python train.py --encoder_arch="vit" --model="contrastive image-text model" --dataset="regions of photos with short descriptions (Visual Genome)" --train_examples=203450 --image_size=48 --crop_scale_min=1 --horizontal_flip=true --translate=0.06 --tokenizer="char" --vocab_size=61 --loss="sigmoid" --embed_dim=128 --encoder_norm="layernorm" --encoder_norm_position="pre" --encoder_activation="relu" --encoder_head_dim=32 --encoder_fused_qkv=true --encoder_bias="none" --encoder_qk_norm=false --encoder_parallel_block=false --encoder_moe="top_k" --encoder_num_experts=8 --encoder_moe_every=1 --encoder_expert_mlp_ratio=0.5 --encoder_experts_per_token=2 --encoder_shared_expert=false --encoder_patch_size=[4, 4] --encoder_conv_stem=false --encoder_layers=14 --encoder_width=192 --encoder_positions="learned" --encoder_pooling="mean" --text_encoder_causal=false --text_encoder_width=128 --text_encoder_layers=8 --text_encoder_norm="layernorm" --text_encoder_norm_position="pre" --text_encoder_activation="swiglu" --text_encoder_mlp_ratio=2.67 --text_encoder_head_dim=16 --text_encoder_fused_qkv=true --text_encoder_bias="none" --text_encoder_qk_norm=true --text_encoder_parallel_block=false --text_encoder_dropout=0.1 --text_encoder_inner_norm=false --text_encoder_positions="sincos" --residual_init="none" --optimizer="muon" --muon_scale="original" --learning_rate=0.011 --momentum=0.9 --nesterov=true --orthogonalizer="polar_express" --adamw_lr_other_params=0.0022 --max_grad_norm=0.5 --max_steps=6300 --batch_size=128 --epochs=4.0 --lr_schedule="linear" --final_lr_fraction=0 --warmup_steps=310 --weight_decay=0.0 --adamw_weight_decay_other_params=0
Rows from block 3 of the image encoder, named by matrix and row number. Rows with one number belong to one attention dimension. Each number is 500 + 40 x the weight over its row's rms, rounded and kept within 0 to 999. All counts start at 0. Numbers have three digits each. After the name is the row's rms in percent of the matrix's.
# v: attention query, key and value (stacked) (encoder.blocks.3.attn.qkv.weight, 576x192, the v third), inputs 128-191
# proj: attention output (encoder.blocks.3.attn.proj.weight, 192x192, transposed), outputs 128-191
v.34 097:602486547507447543456499486520530462531572465502554546440522522480493456564526504471454508516548471585569492532458501558507481486506510537551466507526532536534422490502491531434534518453477503
v.35 098:494490533523458537451469467461528487584528471499510439494519443445450510443536496489489468535548465443480516489582487518418449452501479532511449527513496505523493488511517532483574426526462546
v.36 104:546532456503509528481539425572510472456438473549500529489569523497502506459580462495558501447570436499524495519505561458511467494560501527559512482420509484515455493494490483551441522514533550
v.37 097:493462478496374443500484468569442475415509507447512411496486534505475552533533502446445456488545474431483497519531488547516493489460485574524546476500540471588447471534483483526476537445518501
v.38 109:519547562507515544480539449397473470532539496494477483548540490479545482566510553531483478427599468481490519520562489500497532462456546570523432498444487504489406452499525437490502523483464524
v.39 103:486531478541531558503538520427470552544487440499534509488459510500542517504502481541565484511540564578529497509508449495503534511456540488373422497498451452469549492539465428481481466473551489
v.40 119:517427522507484501516506509515504502564509455506548505488511479496464467529492529514563510511498549455585508497529498502531431432458490386470476464593460549513420599508447465506482470457535462
v.41 101:503485549499493540496462536493492488471500497463509481439432478534532552510467536450412415520494481483535529555537498472506442465516523477536597560546524523546503470471544504503479504550464576
v.42 088:518578478550559502569501522546524490451486448475574527524505495471511458549606416493512517504497525518488465444555469545525570451492516515542503530469447471493571524497516479512507500523530445
v.43 084:496466516534458515461560515511484509522581449557452458533459533495497540538501495455517565479486522527538446532468481537560574500532510525531449466435471448548515475452461414516472529544573395
v.44 081:491458498450446534454461557483493505490495439464458504515598472478467467556487501434510499506542485534587486404502563507522488510526551411558472458465524444535517502483460515507521488539517488
v.45 089:458516484492503514459592488489447452513514517514472526530492503521539510507495529416444529437456482463470492491570521537490426496484469470473568499496517526522506568537535501484523438550537552
v.46 086:520519491477571476527456474486519496496519530550445451497486530473546484489472473548552580426422519485556525511486523507494488473518447480490402534450560534504477448444579475472437569507533514
v.47 088:440550532548520472526537459457465540471496528519537471494469506509457536536461502456519552491518492490498519496495458552520485540481420560509486562496501503525454501592520536524546483428531548
v.48 087:494577529515492495507580457513461489481465445548491564493492517523487521472504453487474550508474577521501495493518515541437471493480547441488462442469504552526539514503449440453494508449548497
v.49 104:517510515497498435544451521432548548509533579560447497455507471509446551498469519501522519494524467438544509527447456447501490514479451443525549454483519575562460451531467479507486493507520523
v.50 095:545455563483479514484547513592587473480512464475417534579536523450465547572501456493587520537449428497542510473598473544442545463487562466581455474486494537579513546451475480525524545568493462
v.51 090:484578490515489520531509506438485524494527466523475464541521499461438436513528506534476558447442491526499524478483454483515519519549460537524464521430570572544485510474483477543471522586507469
v.52 099:522462454529480547488460523502524508446523500502542467491450542513528520469481516499497449526555608547433476501471506552480539499477478524488551508491523422467523492420549510512539502484454421
v.53 088:552609451528492456518550445567498517458518520549468588524619477561535501461544495409509540555492520478494496502503578469412507484455508540512432461408501505530467379484486505549553573509433530
v.54 099:545385508526539557453539481556453554418480448575505463510485477551515508446539473506375523486466519522534505518565442509514511495498468583465453538490455550517531481463492497520459577605496478
v.55 098:537465548533522513529488509480496512563502541445517485515455461496508566523527555554569483532479479507514470536489566532540516449451480468472502495537464505511478524481537546521494439507540558
v.56 101:528564523540473461546462505507521544464555577479451452544444561530480613531487499494521418538544504503403496541531476529500558529519507501507568498554507505541520585464458456496508479479504482
v.57 095:495532523487511484493432460466477577534439506597574439545469516474425474580495505541525580498463527435467515527493462557556529464414450433447525460457405516545501466511498492466430502468521457
v.58 104:455408516501551445463486450503552515422458558469420499533486542562479516455491433542514454528571454479566549508506446536483457532496544449518548514597486502575519439483512488481509522550534475
v.59 112:514452474456450458500616579496519550453487492403452497474571461509585461506521562482527543515491491480505513425463509476408541502400541428512470518483511454524501454516489457530559523531537505
v.60 109:569546516507553506430386422530494464489509486592518473449511548582515531470442542527549479522435603473525501579525503529510437445503483461467520469509505498502480470492492629455528529494451520
v.61 100:585531513502502542491476474514524522479437490489498451489514499516493494550450486482528468461523448487475441541456479466535509485581499478541564442533524434530560506409495463563466428515467551
v.62 106:562579467536507517571442529478580478479528467464517511493557443489491480593610501570531487521469537469493492568498495544471421525446496453541566485506500429575464443440458488549461451446477489
v.63 087:438465491461513523491486523495468480510510518591517560489495484511584470547513520457439430480454449620494404514475520465449519450564559503480424494506540466467541492493444524508498503454530506
v.64 098:492559497509602506534511533525501465554485513509522560488540515474476453504567502528528453540506510499512555560467492467526484577498448506477512491527472436476417469444509576496556508479459509
v.65 091:437500564435463552526605525472503570423463507527510452464504420488429454482541502525500449469490550497515543537513519479487512480513498470571516483474480504570492578412512507469572450523508491
v.66 085:470558517494512444444502512563585506523432443443486476533526518478549510488477535485423484533534528479523566536494477503553520526520534501543527519503426436565431482393512537454513572475455484
v.67 123:400558493514477504520434584525551529533511552491449520486490530491534509418546556493521509517538490389435591455444500571513507581514475471407471516485475493448495532444526459515482533433487518
v.68 106:481487439470568469481634525396463499466490478559497490505529510502480472537530489483529479494497444517503527462430452467505501463452506479523556459488471467459453516561510492498457472517446485
v.69 090:471499499535569544423539549449515425439467439527498534574456503521485533482507463513507466498548555536527539586461472400538463511512546535429564465480433532453442421525523452451537519561468467
v.70 102:489516482532565479523481585444555413452449417539437498497492467505524471417469515513470451489509513505452520542472447480445418569557457491506514529507477420515475504494485480542419499533499538
v.71 090:454461577474460542456424557548477559440543501443566510476481519521507482479507551557439482460482468370439517497398483550504512507495438477469502535494484514606519499481501481521502464476545513
v.72 099:517495493538527428510532509554506559568450493530460495509509579579450521535443521475488447510472473501542495505541508550561466464464453549443453494541529478481486478541598553482438528383508482
v.73 097:487511485469450521484470562532470531497450510481519539495496525474474567405501492517482476633476501501509472529471519471402500556495444507498475503428504467509481476437484487525532533474539459
v.74 104:473486550503491502497534509533482504513514474541471466516547519448476548507539551520482470583585544437503472538409520553483454443516425496582472558473510466513505391455536569577483495455489509
v.75 094:462523453526540456502601403536397430485451532508502488514496576505463549510523536489474480520511547477517538527521519552475578456528557479511546475504418510532440504465567511482481499574489457
v.76 087:467426528524513513434474488461451506555516429494572456463514600501526466423513545528528452605507510483498469510505477557556492534481458532433507499464516470490515572494470523474451508447540535
v.77 090:516527492410424489496527456580535472530431555527578492459592560470492506506475455534505490457423551507471470519411488465506487498519500502588451460525514489500506546466571436494578445487509508
v.78 107:558476555491496544572472485497516552563442516467488431534476550468414600482475523502550407538547472558482485480454538602485526442499515461528428455489527542505517575546485533545449529511481494
v.79 109:404530449531489486481452437526457455421532452441518449452537559397540601471473547510488514469511515517450444518575491535495512523523521454539518573478462503479541453524518507478461573474523425
v.80 098:496504478535555510488464606515526490498513454482466443487434523525474520442470528542485498442448425486496514490540484581550463522529469514406436495516454527476487525538509578546557481460537443
v.81 096:518527407511538428525537466474526439549521420489521503491502523471479535455484512565467489540561486505567492422520566451497515494503468508511457516505475502447521471508527499478504415519548518
v.82 110:444500512559517440483523504534425534430440519522486569557471473463547472525492498531448497545504512492497526482546431459503525408469456500492494491533546369477502463469562499492523507519434506
v.83 096:535425543548507501506442484534507452539465516398446474449458432422577536559533485444498545496540500492457521488397470516491485468516508495500557559523534452528511459480531482503501491528436638
v.84 099:490464509543475430417516512478589545508464505419503490480468544425501453500504436488474517504609504518538462496416450388505522495419528502595535460493509499515520504477457547430492510515542538
v.85 108:560522546427518582459544570482495552533528483510489547528568496539429494528623460444514487468481489511509524446416474494583519446465494529520546419492577476451465513437476493528538501511448471
v.86 091:515459488471502500511462493458467439478522452561547554547570475538544539541444520511538555551553495512499485481513527446490538509550509546495545489475518524483503424519493398517512517517531454
v.87 099:461457477432466403531532450489477535463467516373532492449471473395433506506494461544475443560547529498557588476494464488451540510495520420515529531564490476527488509437544567473461447466484472
v.88 093:442469469484461464423510468557556552531526447493553401479520568565549543409427494508509490504503481438457491509451445545475499565488510497510529494525499557476520516558457499467467548544463492
v.89 093:468520483437502506514546492478457477472477543492565552525462447473496404525564517576474536456539455409549506530517506420484535553542515446502519505500491559477413498515484500443479516539487522
v.90 102:462488493471500527606518450491478478502456520518508536498467447485481494477512492547569519421503451519471500553575522501472542469516458459485479533516533508527513540433469536497466553469495514
v.91 099:464525446577485475578455437498549528478468502495507474471407414501502469575604469533470580518501533507538459484413465498487482508469533532461512488525529495500511506478542445477475561462435550
v.92 093:503547506546480513465458446456472497458529467552393515535530552451515530483517560471511508477559484488545494498531468506492507524494469532516545520564498551424517604492472470538503505477504559
v.93 104:483516497577523536477516451530477489483475527468465480546545513515516473501417476503543503473501505434507452554559457513483410503429561399526423514494529530491523548467445480484561516540526559
v.94 095:515429528478488484492507478511500506467467476463450487498518507465456527493485432506513548576576567485508564482514505483521499490467477487521523504530559464432568489568538445519444547554471505
v.95 096:565465493538500570544492555462457561419537564506500487522544498526494500471524465512510579459452494496524452474490438446482546461481477503521520536510545516472519463516551506486540573456535453
v.96 099:477431556487453537466566514510526507504446479594523484466473495531462522495505483471506524440434515558497434552497446505603472511526506443529533446492508519456522517549519570497417503485472435
v.97 096:528564466534574512533441505482510599392538505514506509480461487487470475528535496479528572513434496514508476453432481508483523499535478441490539496494441509534488540546468510468489553576546550
v.98 098:458500511524560575532500545485514497471420524555438434435495476477445485548455488519506460495523508470519497532448520540477540543453492480530526420473505599506510548490526472471546452548477483
v.99 100:498488550537466488499599546557503494455431528514503531472454449518499491511478478613472424499509411513483443498504491481513486473545553533475443524509448526553546465515472547517509459415446470
v.100 103:480463457505551558498567520537511536506485509526466506541506464492555507540498490540510526456563560480456542489577478526509450533540512522459483508468564582459443561477496606485491499480511489
v.101 108:469484528477464504480512553487500500560541423530537476529482455556528498588553481526531504481494518571475498469468511494479462508586568548530485537535410509470484567540476524443491468528487531
v.102 093:475461438492480435481505451484521445496572605508506538524505460486533546519475438453498435488532468532487526474474534520453402487533519541528545599497498470507460464538540495494487470437519548
v.103 081:527492491418514457462440523526502561471467492526515513548483539437520520516436536482516551496502493491472478477540474547555549474535537554516529519527553579527448477488583486536537471540463571
v.104 107:499493542560496466477538397453510527489471426514516412527527465503467518524495421487504512499512515429492592503545472482450581465453527500572515508548494521511500503484553427478580471455488510
v.105 105:462479516510586548557452542504473479529488458526546516441479532547520437432535510476528503465380462420476385462431512539475510447493477540507441446491498518531492536545488510463478547561488493
v.106 100:438474584552473469457446507539519583501480501485486495507487506474541479495563505490568413474461513485526509518484512454479512440513433467534467464583549542510521602506541523521536522448441489
v.107 100:515443472539582541472451385450540479530494561409493521474460527398532458570449513487479556573573514614573542489520485483524522537473463495434461523476546465500492497526582456443519548518498524
v.108 108:439523511431582490477449520553434536479464488463451519541529524431580498541545422463523502505461483534506590446564495514495471518532494478466465527510570529492501507529419466519516615430473506
v.109 095:567557450527491487563546521547488495494524469487489514470523458490457497522524512502536574480503497547468522452510530478519561504493508582496566448481468515450455530502458472502570448500471510
v.110 111:497511451412547498529584457462505506513504479496521487547529507559466479488564537543443416504566471496512496451489554540463470491498567503490552505455451435512533421516506511490453530481581547
v.111 104:536533456534472503409406464483560492525491575484450436493432522435515518524447497472548512537469525486460523496536521535532419581528458455490529457474545447481472513460503520563446442491521538
v.112 105:506513498575537512481536508436457561557561502433489533511454447529543475479534526463546585482523594461518535538467467492504522458495492504445516504516490446497454457446462514497470499587515477
v.113 106:550428428538500534500528469487491503471490459513529464541473485531541483543515447570525453412490507486493427519528538515582543475430541482546557489472574452460527444521484515497491530465577493
v.114 103:511541490511499472521538474528506465467513476566595527523552451494524408519525499485475496452443515470483533450493487565467498511443492554507554530465470532445550472554506460433478554490496443
v.115 095:550456505483520438522489503509454540500522495496452501535476496594438435502483529488419492553502476473502505571461379459478481479469517410522445561536535495492549529430534474490516480555589509
v.116 109:505491513531413498496454475477510515492526537503513485512441442455513508571494523553546465508549472534488574463578468446453476500483491501491543549585524511521520540514526536502529471494517540
v.117 092:532459497388525485507555461498502511456497458606478494536560538503531556466546508518472463499545448423455518429519515554511441440471519503535543586502495459516504451523516514488504515439559509
v.118 102:517467545392456488464512488425482494471544506484482439505520504504445517442489525478473537530555561501584475554526468487505484433536490476567430459541442443482465558530471566494474494510514513
v.119 098:519559455505396456442458555475499540500483488484495432527515563528433500462449524486492472514479463494459474574501513445457498443523521457521472496531531545537451519500437482535531432453542515
v.120 098:505504495542507454555418556558507522529601524518460517541460504543436498477499501523461544509488498468458524422507500572466468513475476560535502483491452398499469501481454456523463501532489524
v.121 091:534545443507507477500469530512427459488515542388450488522487454533419556514408477455504506478524482433492503467471519524445472531567487421504500511473404454517474498441443484522490527514490494
v.122 092:554391462507498476456491514498466569532561492565458521490481494524533526497531457475504498466485534494532502506494489520507490544537546545491516543455520523495533471474534558456550522519479523
v.123 112:532557491521537506502570488542499548476487519442493409499461477458469533475461469422460448522543495486475492491585427441445537493423559437557484497516528533560487500474485431464481490422486525
v.124 103:497459470468558584573499451503454497531524544589431543463559475561432543417518504487488501462519487468494552485522450508469449547462526560460498558492538493490526461488513441498536507533589552
v.125 101:502463435507492443473507483534431464524580456475448474501431437437449482476489484468551425486454527492572512580464551528474477444497477495438477491520468479522534546439517490347518504550440531
v.126 086:503430577456447523507495455480537451514499530543460506453535543517552538462475449480519517581473537453500510527494520556475442504509502407518473502529609541453499565457505559530464523490550531
proj.34 103:444499437502463465512538510506470566474505498580457558444509524520463571538499524545537540460503524463512483472555570477534486525510504490479527441484495497540551505467506481435500485452481535
proj.35 096:455485525462551508521509527496532515452498485545552519503542495483567467471549493527559443458501502482548484446471442522553342573579553528473500439574473573506507545532502534466466492563476489
proj.36 110:543494531501613527533478495438552501517486503455533561490449454501511526499516540561410522547430551424460546499536505564508476505516557496471462467466504511486474526504487539394532489564473465
proj.37 097:550572490516569456476476556407501552546482508476489553476533492464499508497444569537515515514511497409536456501510486518489518534499560487519486468477571469507546521518542516548452520399479523
proj.38 104:505467456516558533529462526508521491485455525456533534450540516503533468532524543496534445441464471469508488430526487526454445512512451501605459474474482554520546486473517555512508511393454470
proj.39 099:403485475474491457449467519518460483456432560493414428508589492523499511504441534451469515478446444498581526463507467484433537450571494524491447567465488487504522435430462610558430479472553506
proj.40 116:483470477521489481505464533441399504425543484471471414495484565523528479495555510545507462511442461454566465477556513464502454492525606592460515562488522509503596482523495493524493508500518521
proj.41 103:468459546469531464495484488485506521537435514464491465508533453479470536507455540488503546445529457466464474531500500536503548532538485431485460547494442444456457517550515515463527511501487467
proj.42 099:527467440523556511439481506428472542516489594443539488463420485517498505612501567574533524499486538520541515629482502478561407563501429430561490502487519490520482500438470427506510534493523493
proj.43 091:507490448479550518438474600447517490524524502497529519439505485493569533499474482541532433515460494498472549506506489525469527473465514538550462575507544508493547491480502470518441519546564560
proj.44 090:479460474491561466584559439522516468462508555540520460450532559466528490488478474528508541556493431438549470467525518482492423486472487475479524521519461513537545512483509431507507445520454455
proj.45 077:522465530509521481388516469491490518500437517497522470459505424499547562439443548561417463532505534543434490494494501447493534531462530534549473499559496457420549516483521526554507491538514542
proj.46 085:436506534512551535488484522538503401466495527488504505487527447522464463471511419486526496477436457543500554562509482454499515426547503506506525483528505534534489538524411555516455492479579472
proj.47 093:464525523453491491535445532534423456556492400485486510512495504535583498483515505530556475483469550564400583508501450544457454567526522490522482493499544518505520515473529547471438546489455483
proj.48 094:442499476510479512507536585526505543504550556585451484503519524514527525480528551535547443457503493507531532518524463451491420446557484522457492430478455523532522404485586527502464590486479515
proj.49 110:520509465533542532452511477540430467437494467536478498518500436504503424508553487447490459504511555528438500468530453526487506496444590520492501549464518532474506532515558440453526451534477529
proj.50 096:502504505524527482500425458462469524521541532502550462427485589498538514524487567521492386476499571471439447556446494532437453478528494463520542529463509540498453505491500469468490483535498522
proj.51 093:499481501554561541540517461496483454515536488510509510511469463487580504520543562523517490451507544489476548543549423517483486517472573430495474442486499500526465460514536447496502478489474479
proj.52 107:492536503393455491543536518499482455484523458496541556531531582525515432570498431433470495515490465482530464533497529549517523488569470454495543431487534512513505566492547478510614559513453470
proj.53 091:520505481444500494531458495442564517580534530503524484462459403491507512576536491516485485480484578541532567515586437494440447539440491483528526442504513474469432571501536504446529465504478506
proj.54 102:425565546506557477466558487453605454547498563433449458517484442499551580508477560470576452486430461513438515631474508527514536496492468502455456493540516513530543493490432531557444514501563478
proj.55 102:509521540478512418507480517496526473460518447531467510444552525463497566491426452562474545486491530492435508510509491479518555532489461513474586551559464583536439512520512475471500512515557530
proj.56 104:579542438456511472477530430473473565492480457479516535521495541484508572533556501514470514522536585503474485513527501527533484517520457476550583510476497558428471471505532471480533544505455534
proj.57 099:452454450512505471571543492536541487492536529582483536512515569537504533445481493566577492475578524473496458574433471450473527434479524551540504554523581539467581520530534438536461486466514542
proj.58 108:507536425497559495517497433551514498537488492525511469494553476477504480440552535514543494474443516532474442517388410443500487481521482452487567549476522475431487447482447549480461501506487441
proj.59 104:503554504562474429508526446563451444515545533531419508517464507471409463596472516494511429563452475466485452464569545519489475504463482473499536512537440538528400520499491481547514488553482485
proj.60 108:462471516529491509536521520541502438533439526446475514466563477507465490433473465537494503579515469504518513546484545472501548462585479523521521453494531504441547501504439472485460483513471551
proj.61 092:509460492478548442482521463546545410500459596463477573534553544510529467435505498460456561590524512434445515563458509462535519463439495501483433509474471524439475488490436500486500388478454445
proj.62 103:503467532482539490485524530495517498503502445506503476463433519493499488499482565532490480481524523492538507494523465466545448472521495532555490558489508551521525531483444457483519489435460505
proj.63 096:480495555558517537531520547458500431444519499494543497443463511433517550496504475459580555528455475495456543465537554503584475547504470525495513604508460540493482493498487523507526467574508508
proj.64 099:472507561498464468502505499502510480472494545481541438498528549582476396538532491499550463560492480443490532514477512557483508479457590501548523518487456504404445467454565436450492503502544435
proj.65 101:558500460536484503531466596468516498533465497488467456486468459479517486490504541474490589494440432534542431535498470579512437495541456523510476486511548487495424418524542496569581502500454444
proj.66 091:438526530522532479485501501455500594569514511487506492556486500557551533551459490504438562489435435476519499485501525496463477459472447516528462500424540503502469472498502465500534515500468454
proj.67 122:534442463478520555489516465501442518575505513533452443526495506489551425422498514509455531504457495435458469517455480486543502468500524485426476482570451503477478518494440472434535530528630473
proj.68 105:513517540530511439452510475501469492440479537526554556533449515448472473528524484525475470481487503413585553577526511504539517498470545501546505545469459539448598480421547493489560511458451487
proj.69 099:466472535525556489494456505547534505551506434511553469492513493554473443570532452547519466412478458488508489453507564555500515486470540563545521487463510489421481498514548507507455442458502457
proj.70 107:493512536484548468479481541495429450503511488449573477549491501404539496469500583484466508512526452489553551509522448524481528504503517504495507495491527491480496499526511490462542548486519406
proj.71 090:424581478494499495525567488483444499506547562483488436555461593448511430421416532482529503471408499528549541516496468470502544512484427428412532595533510414505475436435514536437574541470520506
proj.72 101:505516525458444510463563498541454496492502438425414535480491512550437505454550525579567435548498509538486491507472507447496536525456526490492476513441543492496486485547447451523461454492474482
proj.73 103:530542458560471497527524445480498537460513522505500460527483404484531491532468561499497543472551502508471471520533458556549381515473540495498477550500535523544508479548498515516537450546504480
proj.74 110:475555536496467448499545530545460478485478471419415483567484517487446463526468506482486486548480509513523539441493533492525530487510490440551494562517553492490428493562547501460517530551574536
proj.75 098:494495486514516477486482433476495512535546490503483534461514516554542573543496464585516498560481540489537510572411499517496474484496517523427555476438522482466523501498523508411460513410438468
proj.76 086:495520509519464577497459464504601536509526535460416492523498449473450525528496441510490522551491452454439556468461540457472585544491487474513533498539471483513521545542441536462530513524487545
proj.77 094:560542471514458523483467482484556546475488468493435594490488461519499469563514497424491575460545477490526436516433508507567383525455540543503501497540490514477555496482511419490508465506501516
proj.78 107:560571490518462471537486424473516542513463470487481453537527505453522494504486468507505463527541560491527507447456547411523519550488459485476468493557475455634454472458466521491475486443516520
proj.79 111:479507466479564486547450442513598555586520492541477530466578482512522557496525446499512515526502482444544481503437485443485550489452527437530527465511524491524422454515477521466460479537573521
proj.80 105:513539459535519490521573463520466458553480511452564446517471538546454436541518495517510458522501527452536534491522476488538465521415543443466579583519536471438431451510528439507490506473576549
proj.81 107:485578486451504448427524489458544438446403544519474486562512545497506523548508533441481520526539473508551506521506530549486538484501491509595523532473448493499547509585529483587470473502487465
proj.82 114:545469450485509483541443471495430475519534452507487519442501542542516531475507559523506489496544483450456508569480430531559442487464551565492473525455500559502513507511488496528518521487478513
proj.83 095:499465583508565478558515536522476458523542462576488511568566611511476476428414514553508476473543505480507559500541545493495520482482462459478491453499505500483494586474482549495437536489537478
proj.84 095:522440579485457472474567541503472539435502474536451521498477465470590510517482542525444558414498526516497492504454522557488505493521546508465442499500534469522486505443478510474483469508402442
proj.85 104:446511512522451528488510466531483496463435541446495412465442513494533528514482495487575524530554530435422484439590548494470437442563482504503524525526490481597568434470537459489528548471499493
proj.86 096:425506546551501555457463527578495551525521517551463549498519503491493502578481475483494491504511458476469497477533514513451566486511514428522460479476497469473536495546458593492528426539411475
proj.87 104:497519499554484456552476511415522527546514430554479463597498543554495470519502437441503497457464465486477542497494507542559504428493427532435482484576470550505485466513510464521533478483496478
proj.88 100:549480576515498553491496532498489460466417527414464499553492360433460497468505436498471539518502455522561483497483556551494512517495428529555511448587497553437469488542475536507507516499501538
proj.89 095:488441540441527514499488551452531494466512658489511478525525486520484470551457411477518486514460564494502499426441520543501426475478540562471512493541452467510496508523510463480561463480520435
proj.90 103:517481406513492469599475578458553515535536506500457512424495579442494455445529439459515529516421528458517522491514435508482445511559463514485516455566540509458496459476486578475480505536500428
proj.91 094:546487579520518459495513516558416475534496470516462593554486583456454418490525490429517458477510492509508535470554431544490495519588499530526523522535444548490458483506514553456414431520404501
proj.92 100:504551491508560527515558498570542478565460546518541529522526554535570511489439515444474480604517546535477477452537496451478498523559527446459492483488493448529499506539470512457511540480466478
proj.93 098:548498489540533513464502551599548540460561475570453561433584614604542468529432492579511470551544518481431465507400526514513557451522484490485483537438443464491524541459412510532482534498520453
proj.94 102:463526482497545548507506453468475539497573484533530510459509527451536488593478485505483510496507462531387408502470517521495574493488564547515480477445469535475546518496471524440535541464475498
proj.95 095:443477413476495536503559443485547541537512514549528539487490466487558491470486574555478483541508508504518458462534592483496417504485567444467512532523511490473464508456530517528452485567492510
proj.96 097:481471532553476412504500482506538518433489519493535487480499471463498426486510452531525434507531503561503479445488526520506468430530540529460564479512509512525482494464547418459461499395373474
proj.97 098:507528500468449480576565511550439424486519496554471467545540500540499498492493533466485465476457549556537434520505460510500466467518497515445503460520577514482536540403512453539411508475439462
proj.98 098:443547510513507491457537551536502575552551455460493559467461456407473446524497490448605514472492448488500534532556543511497513496540531518456484483484527521492518434529498548442461531512450490
proj.99 092:452496498539546486521481477534492517477498465415506445538509531493507452539451542443527481514531464503529452619473560501557480384498513552447487517564485441443566487493546462421481543450485523
proj.100 106:485468453500493559536486502485449539530507516624414543540565462520534516540457463473442525455426518519538554478499560425485493499483540502473537512393516552476505438525478558463507458517447504
proj.101 109:531517541449502465545510518457487484491408545480568497538529489569495486508553504501502538507506596514512467471471416465505469505550382495519539503537511518480426503491513493590505517512502491
proj.102 096:505535522570434472538477533535557520514493475493433533516453552523423606478493484474468468465515451478485523471506592448419514521487513471466508530524530486501449555528486511417488489503474462
proj.103 089:498517460502469483486542497480457457440530512566523510450528465479459479512478509535499519492488518485477529526550556487535564473510514511477540496524552449451522524550465528445477462486512543
proj.104 109:526447490505573518527546538456424498508530419455531564551479455432474450489573513528560546603441488575488530516475487475500512463466461466521439454474483502517479493522409503512528516497445473
proj.105 103:433514463479505500442496490542522587486448508495440518446537427500496475480475499510510501504540501475557526500564500561470516512598531498381467456548536552550578494456515510534483529526460522
proj.106 097:537559504486506492433526485482460513540517488436459434494505452495504473466450560536540575459560531534543459596519439480428427474466543536439433533528544517531510514474561506463484549469520472
proj.107 110:534411478470487547534512478563470488481518487416487521498511473474544517470505502530497543486463540496488543473518447585527481444417525465490532501502542473435510544484448557439539520591486547
proj.108 108:542507476454478534517461496479468460546511372481572554467572408606565447487517452550517520490463494526513495561525453523466505493495496433465543510520479539551463517466559424543585524453509524
proj.109 101:529518484529505557508526484499465525485566577547542531462483512530564505490493527449509489509469550526501472416457486503594460424540452487546536455543451494568603492559484517521504538534519420
proj.110 121:501504574459482419499542493465590506462443474494547475515534483462476500513463509507450459560497509427498487486446537496557544503495447493496574550515524448456525494540501485520482427482553508
proj.111 099:571571479514481484539540566483525550488465524523502457459508502453477501502486523455490522441544563485449557443471459439430415505542573523503576601496543491535437550546591457509522451525407453
proj.112 107:453507441456512571474439487497488505524513549473451500489476484474551534480498549587477508517465421477538534450450463468484466522527478553562507414492464540533540504453489546520575505509398513
proj.113 108:503455526539563455542509535547432482464372491511504424507605500412485515512527491541504516540449420548477543523494513462512493411422480507495476539527529509523558540457476510480494524453549454
proj.114 104:464537442421515555549480463489521445517550467473493470556527416498524596487492461454472525586550426537515470487488440462515488519441422401472478448514537486590543441462499451462477462467525464
proj.115 102:516493484578533535509501455487527465507530525403446433458436528482556515485421475509434459465539488546480467545491476529560511513376459493574501498466525500440506528476541533497563467462516550
proj.116 105:510524478509531468474529457491471402476490521517540422573550563459491564500516508486473451552511539550524464549494530435471441485480411530562468516477513477458449559473529508464504478471536528
proj.117 097:516503552460494455490502506491465500458497507486563490467550551471469507462477553517410485476453458539431478422516541434471535493481567528500509501482483485479517510530474457529499421416557481
proj.118 106:528457541507512437527492535402526433473520524501506538450398402489513473436515478538513469461492528548481484449443500465499473447515520537511521503471490478458542500460502514545448505499568539
proj.119 092:470490464487512494502516553537487518454406551429505513467466536519486452501564524534466425481507511548515438595524549508493533485563455497494477502481518452439458554514519530492520488538553579
proj.120 098:476610420474478533591542461494541562516528548513487464447549540555505581532463506551504502423512547498485551460470465464503456540502450496488538521452550498408503464520426481559495437539541487
proj.121 093:498554461518488516488516444470489499530493541451529487483493605496526467508438482495518484442569531484403498497462492518469551474476473532571505540532501498480546553548496447463560450505530502
proj.122 101:538456484506512473499575484567462455471451547494519520439546538545504508467508490512526513496484534468535443464503514544469534484472492501499552486503523493462455537539464509510557488482473540
proj.123 117:438463516411507565527566489555489506490443516481447556483495511509514474490531475520422443528502538558445495599556539497455535500458449450497477518515415492434532439526577461464444467519473505
proj.124 100:450471545595526510469460543491501516501459480491524525461472481510560552510491577477454409536441519514459546484479505451569547598499508488465498517497507546515459574471475524444496510539531492
proj.125 111:508536481483475561492475467605508524527511480449490508456457488538515506444413549491568482432503472502472536508536438564475548498474544519463476424501590517523524574562564498449544486490497446
proj.126 085:544504481508527478406490517510508534390521492444519544517500541505455540534523434576545485507478542552450468504480445567515509548556613488436446571474523512488451521530474528500512493466540492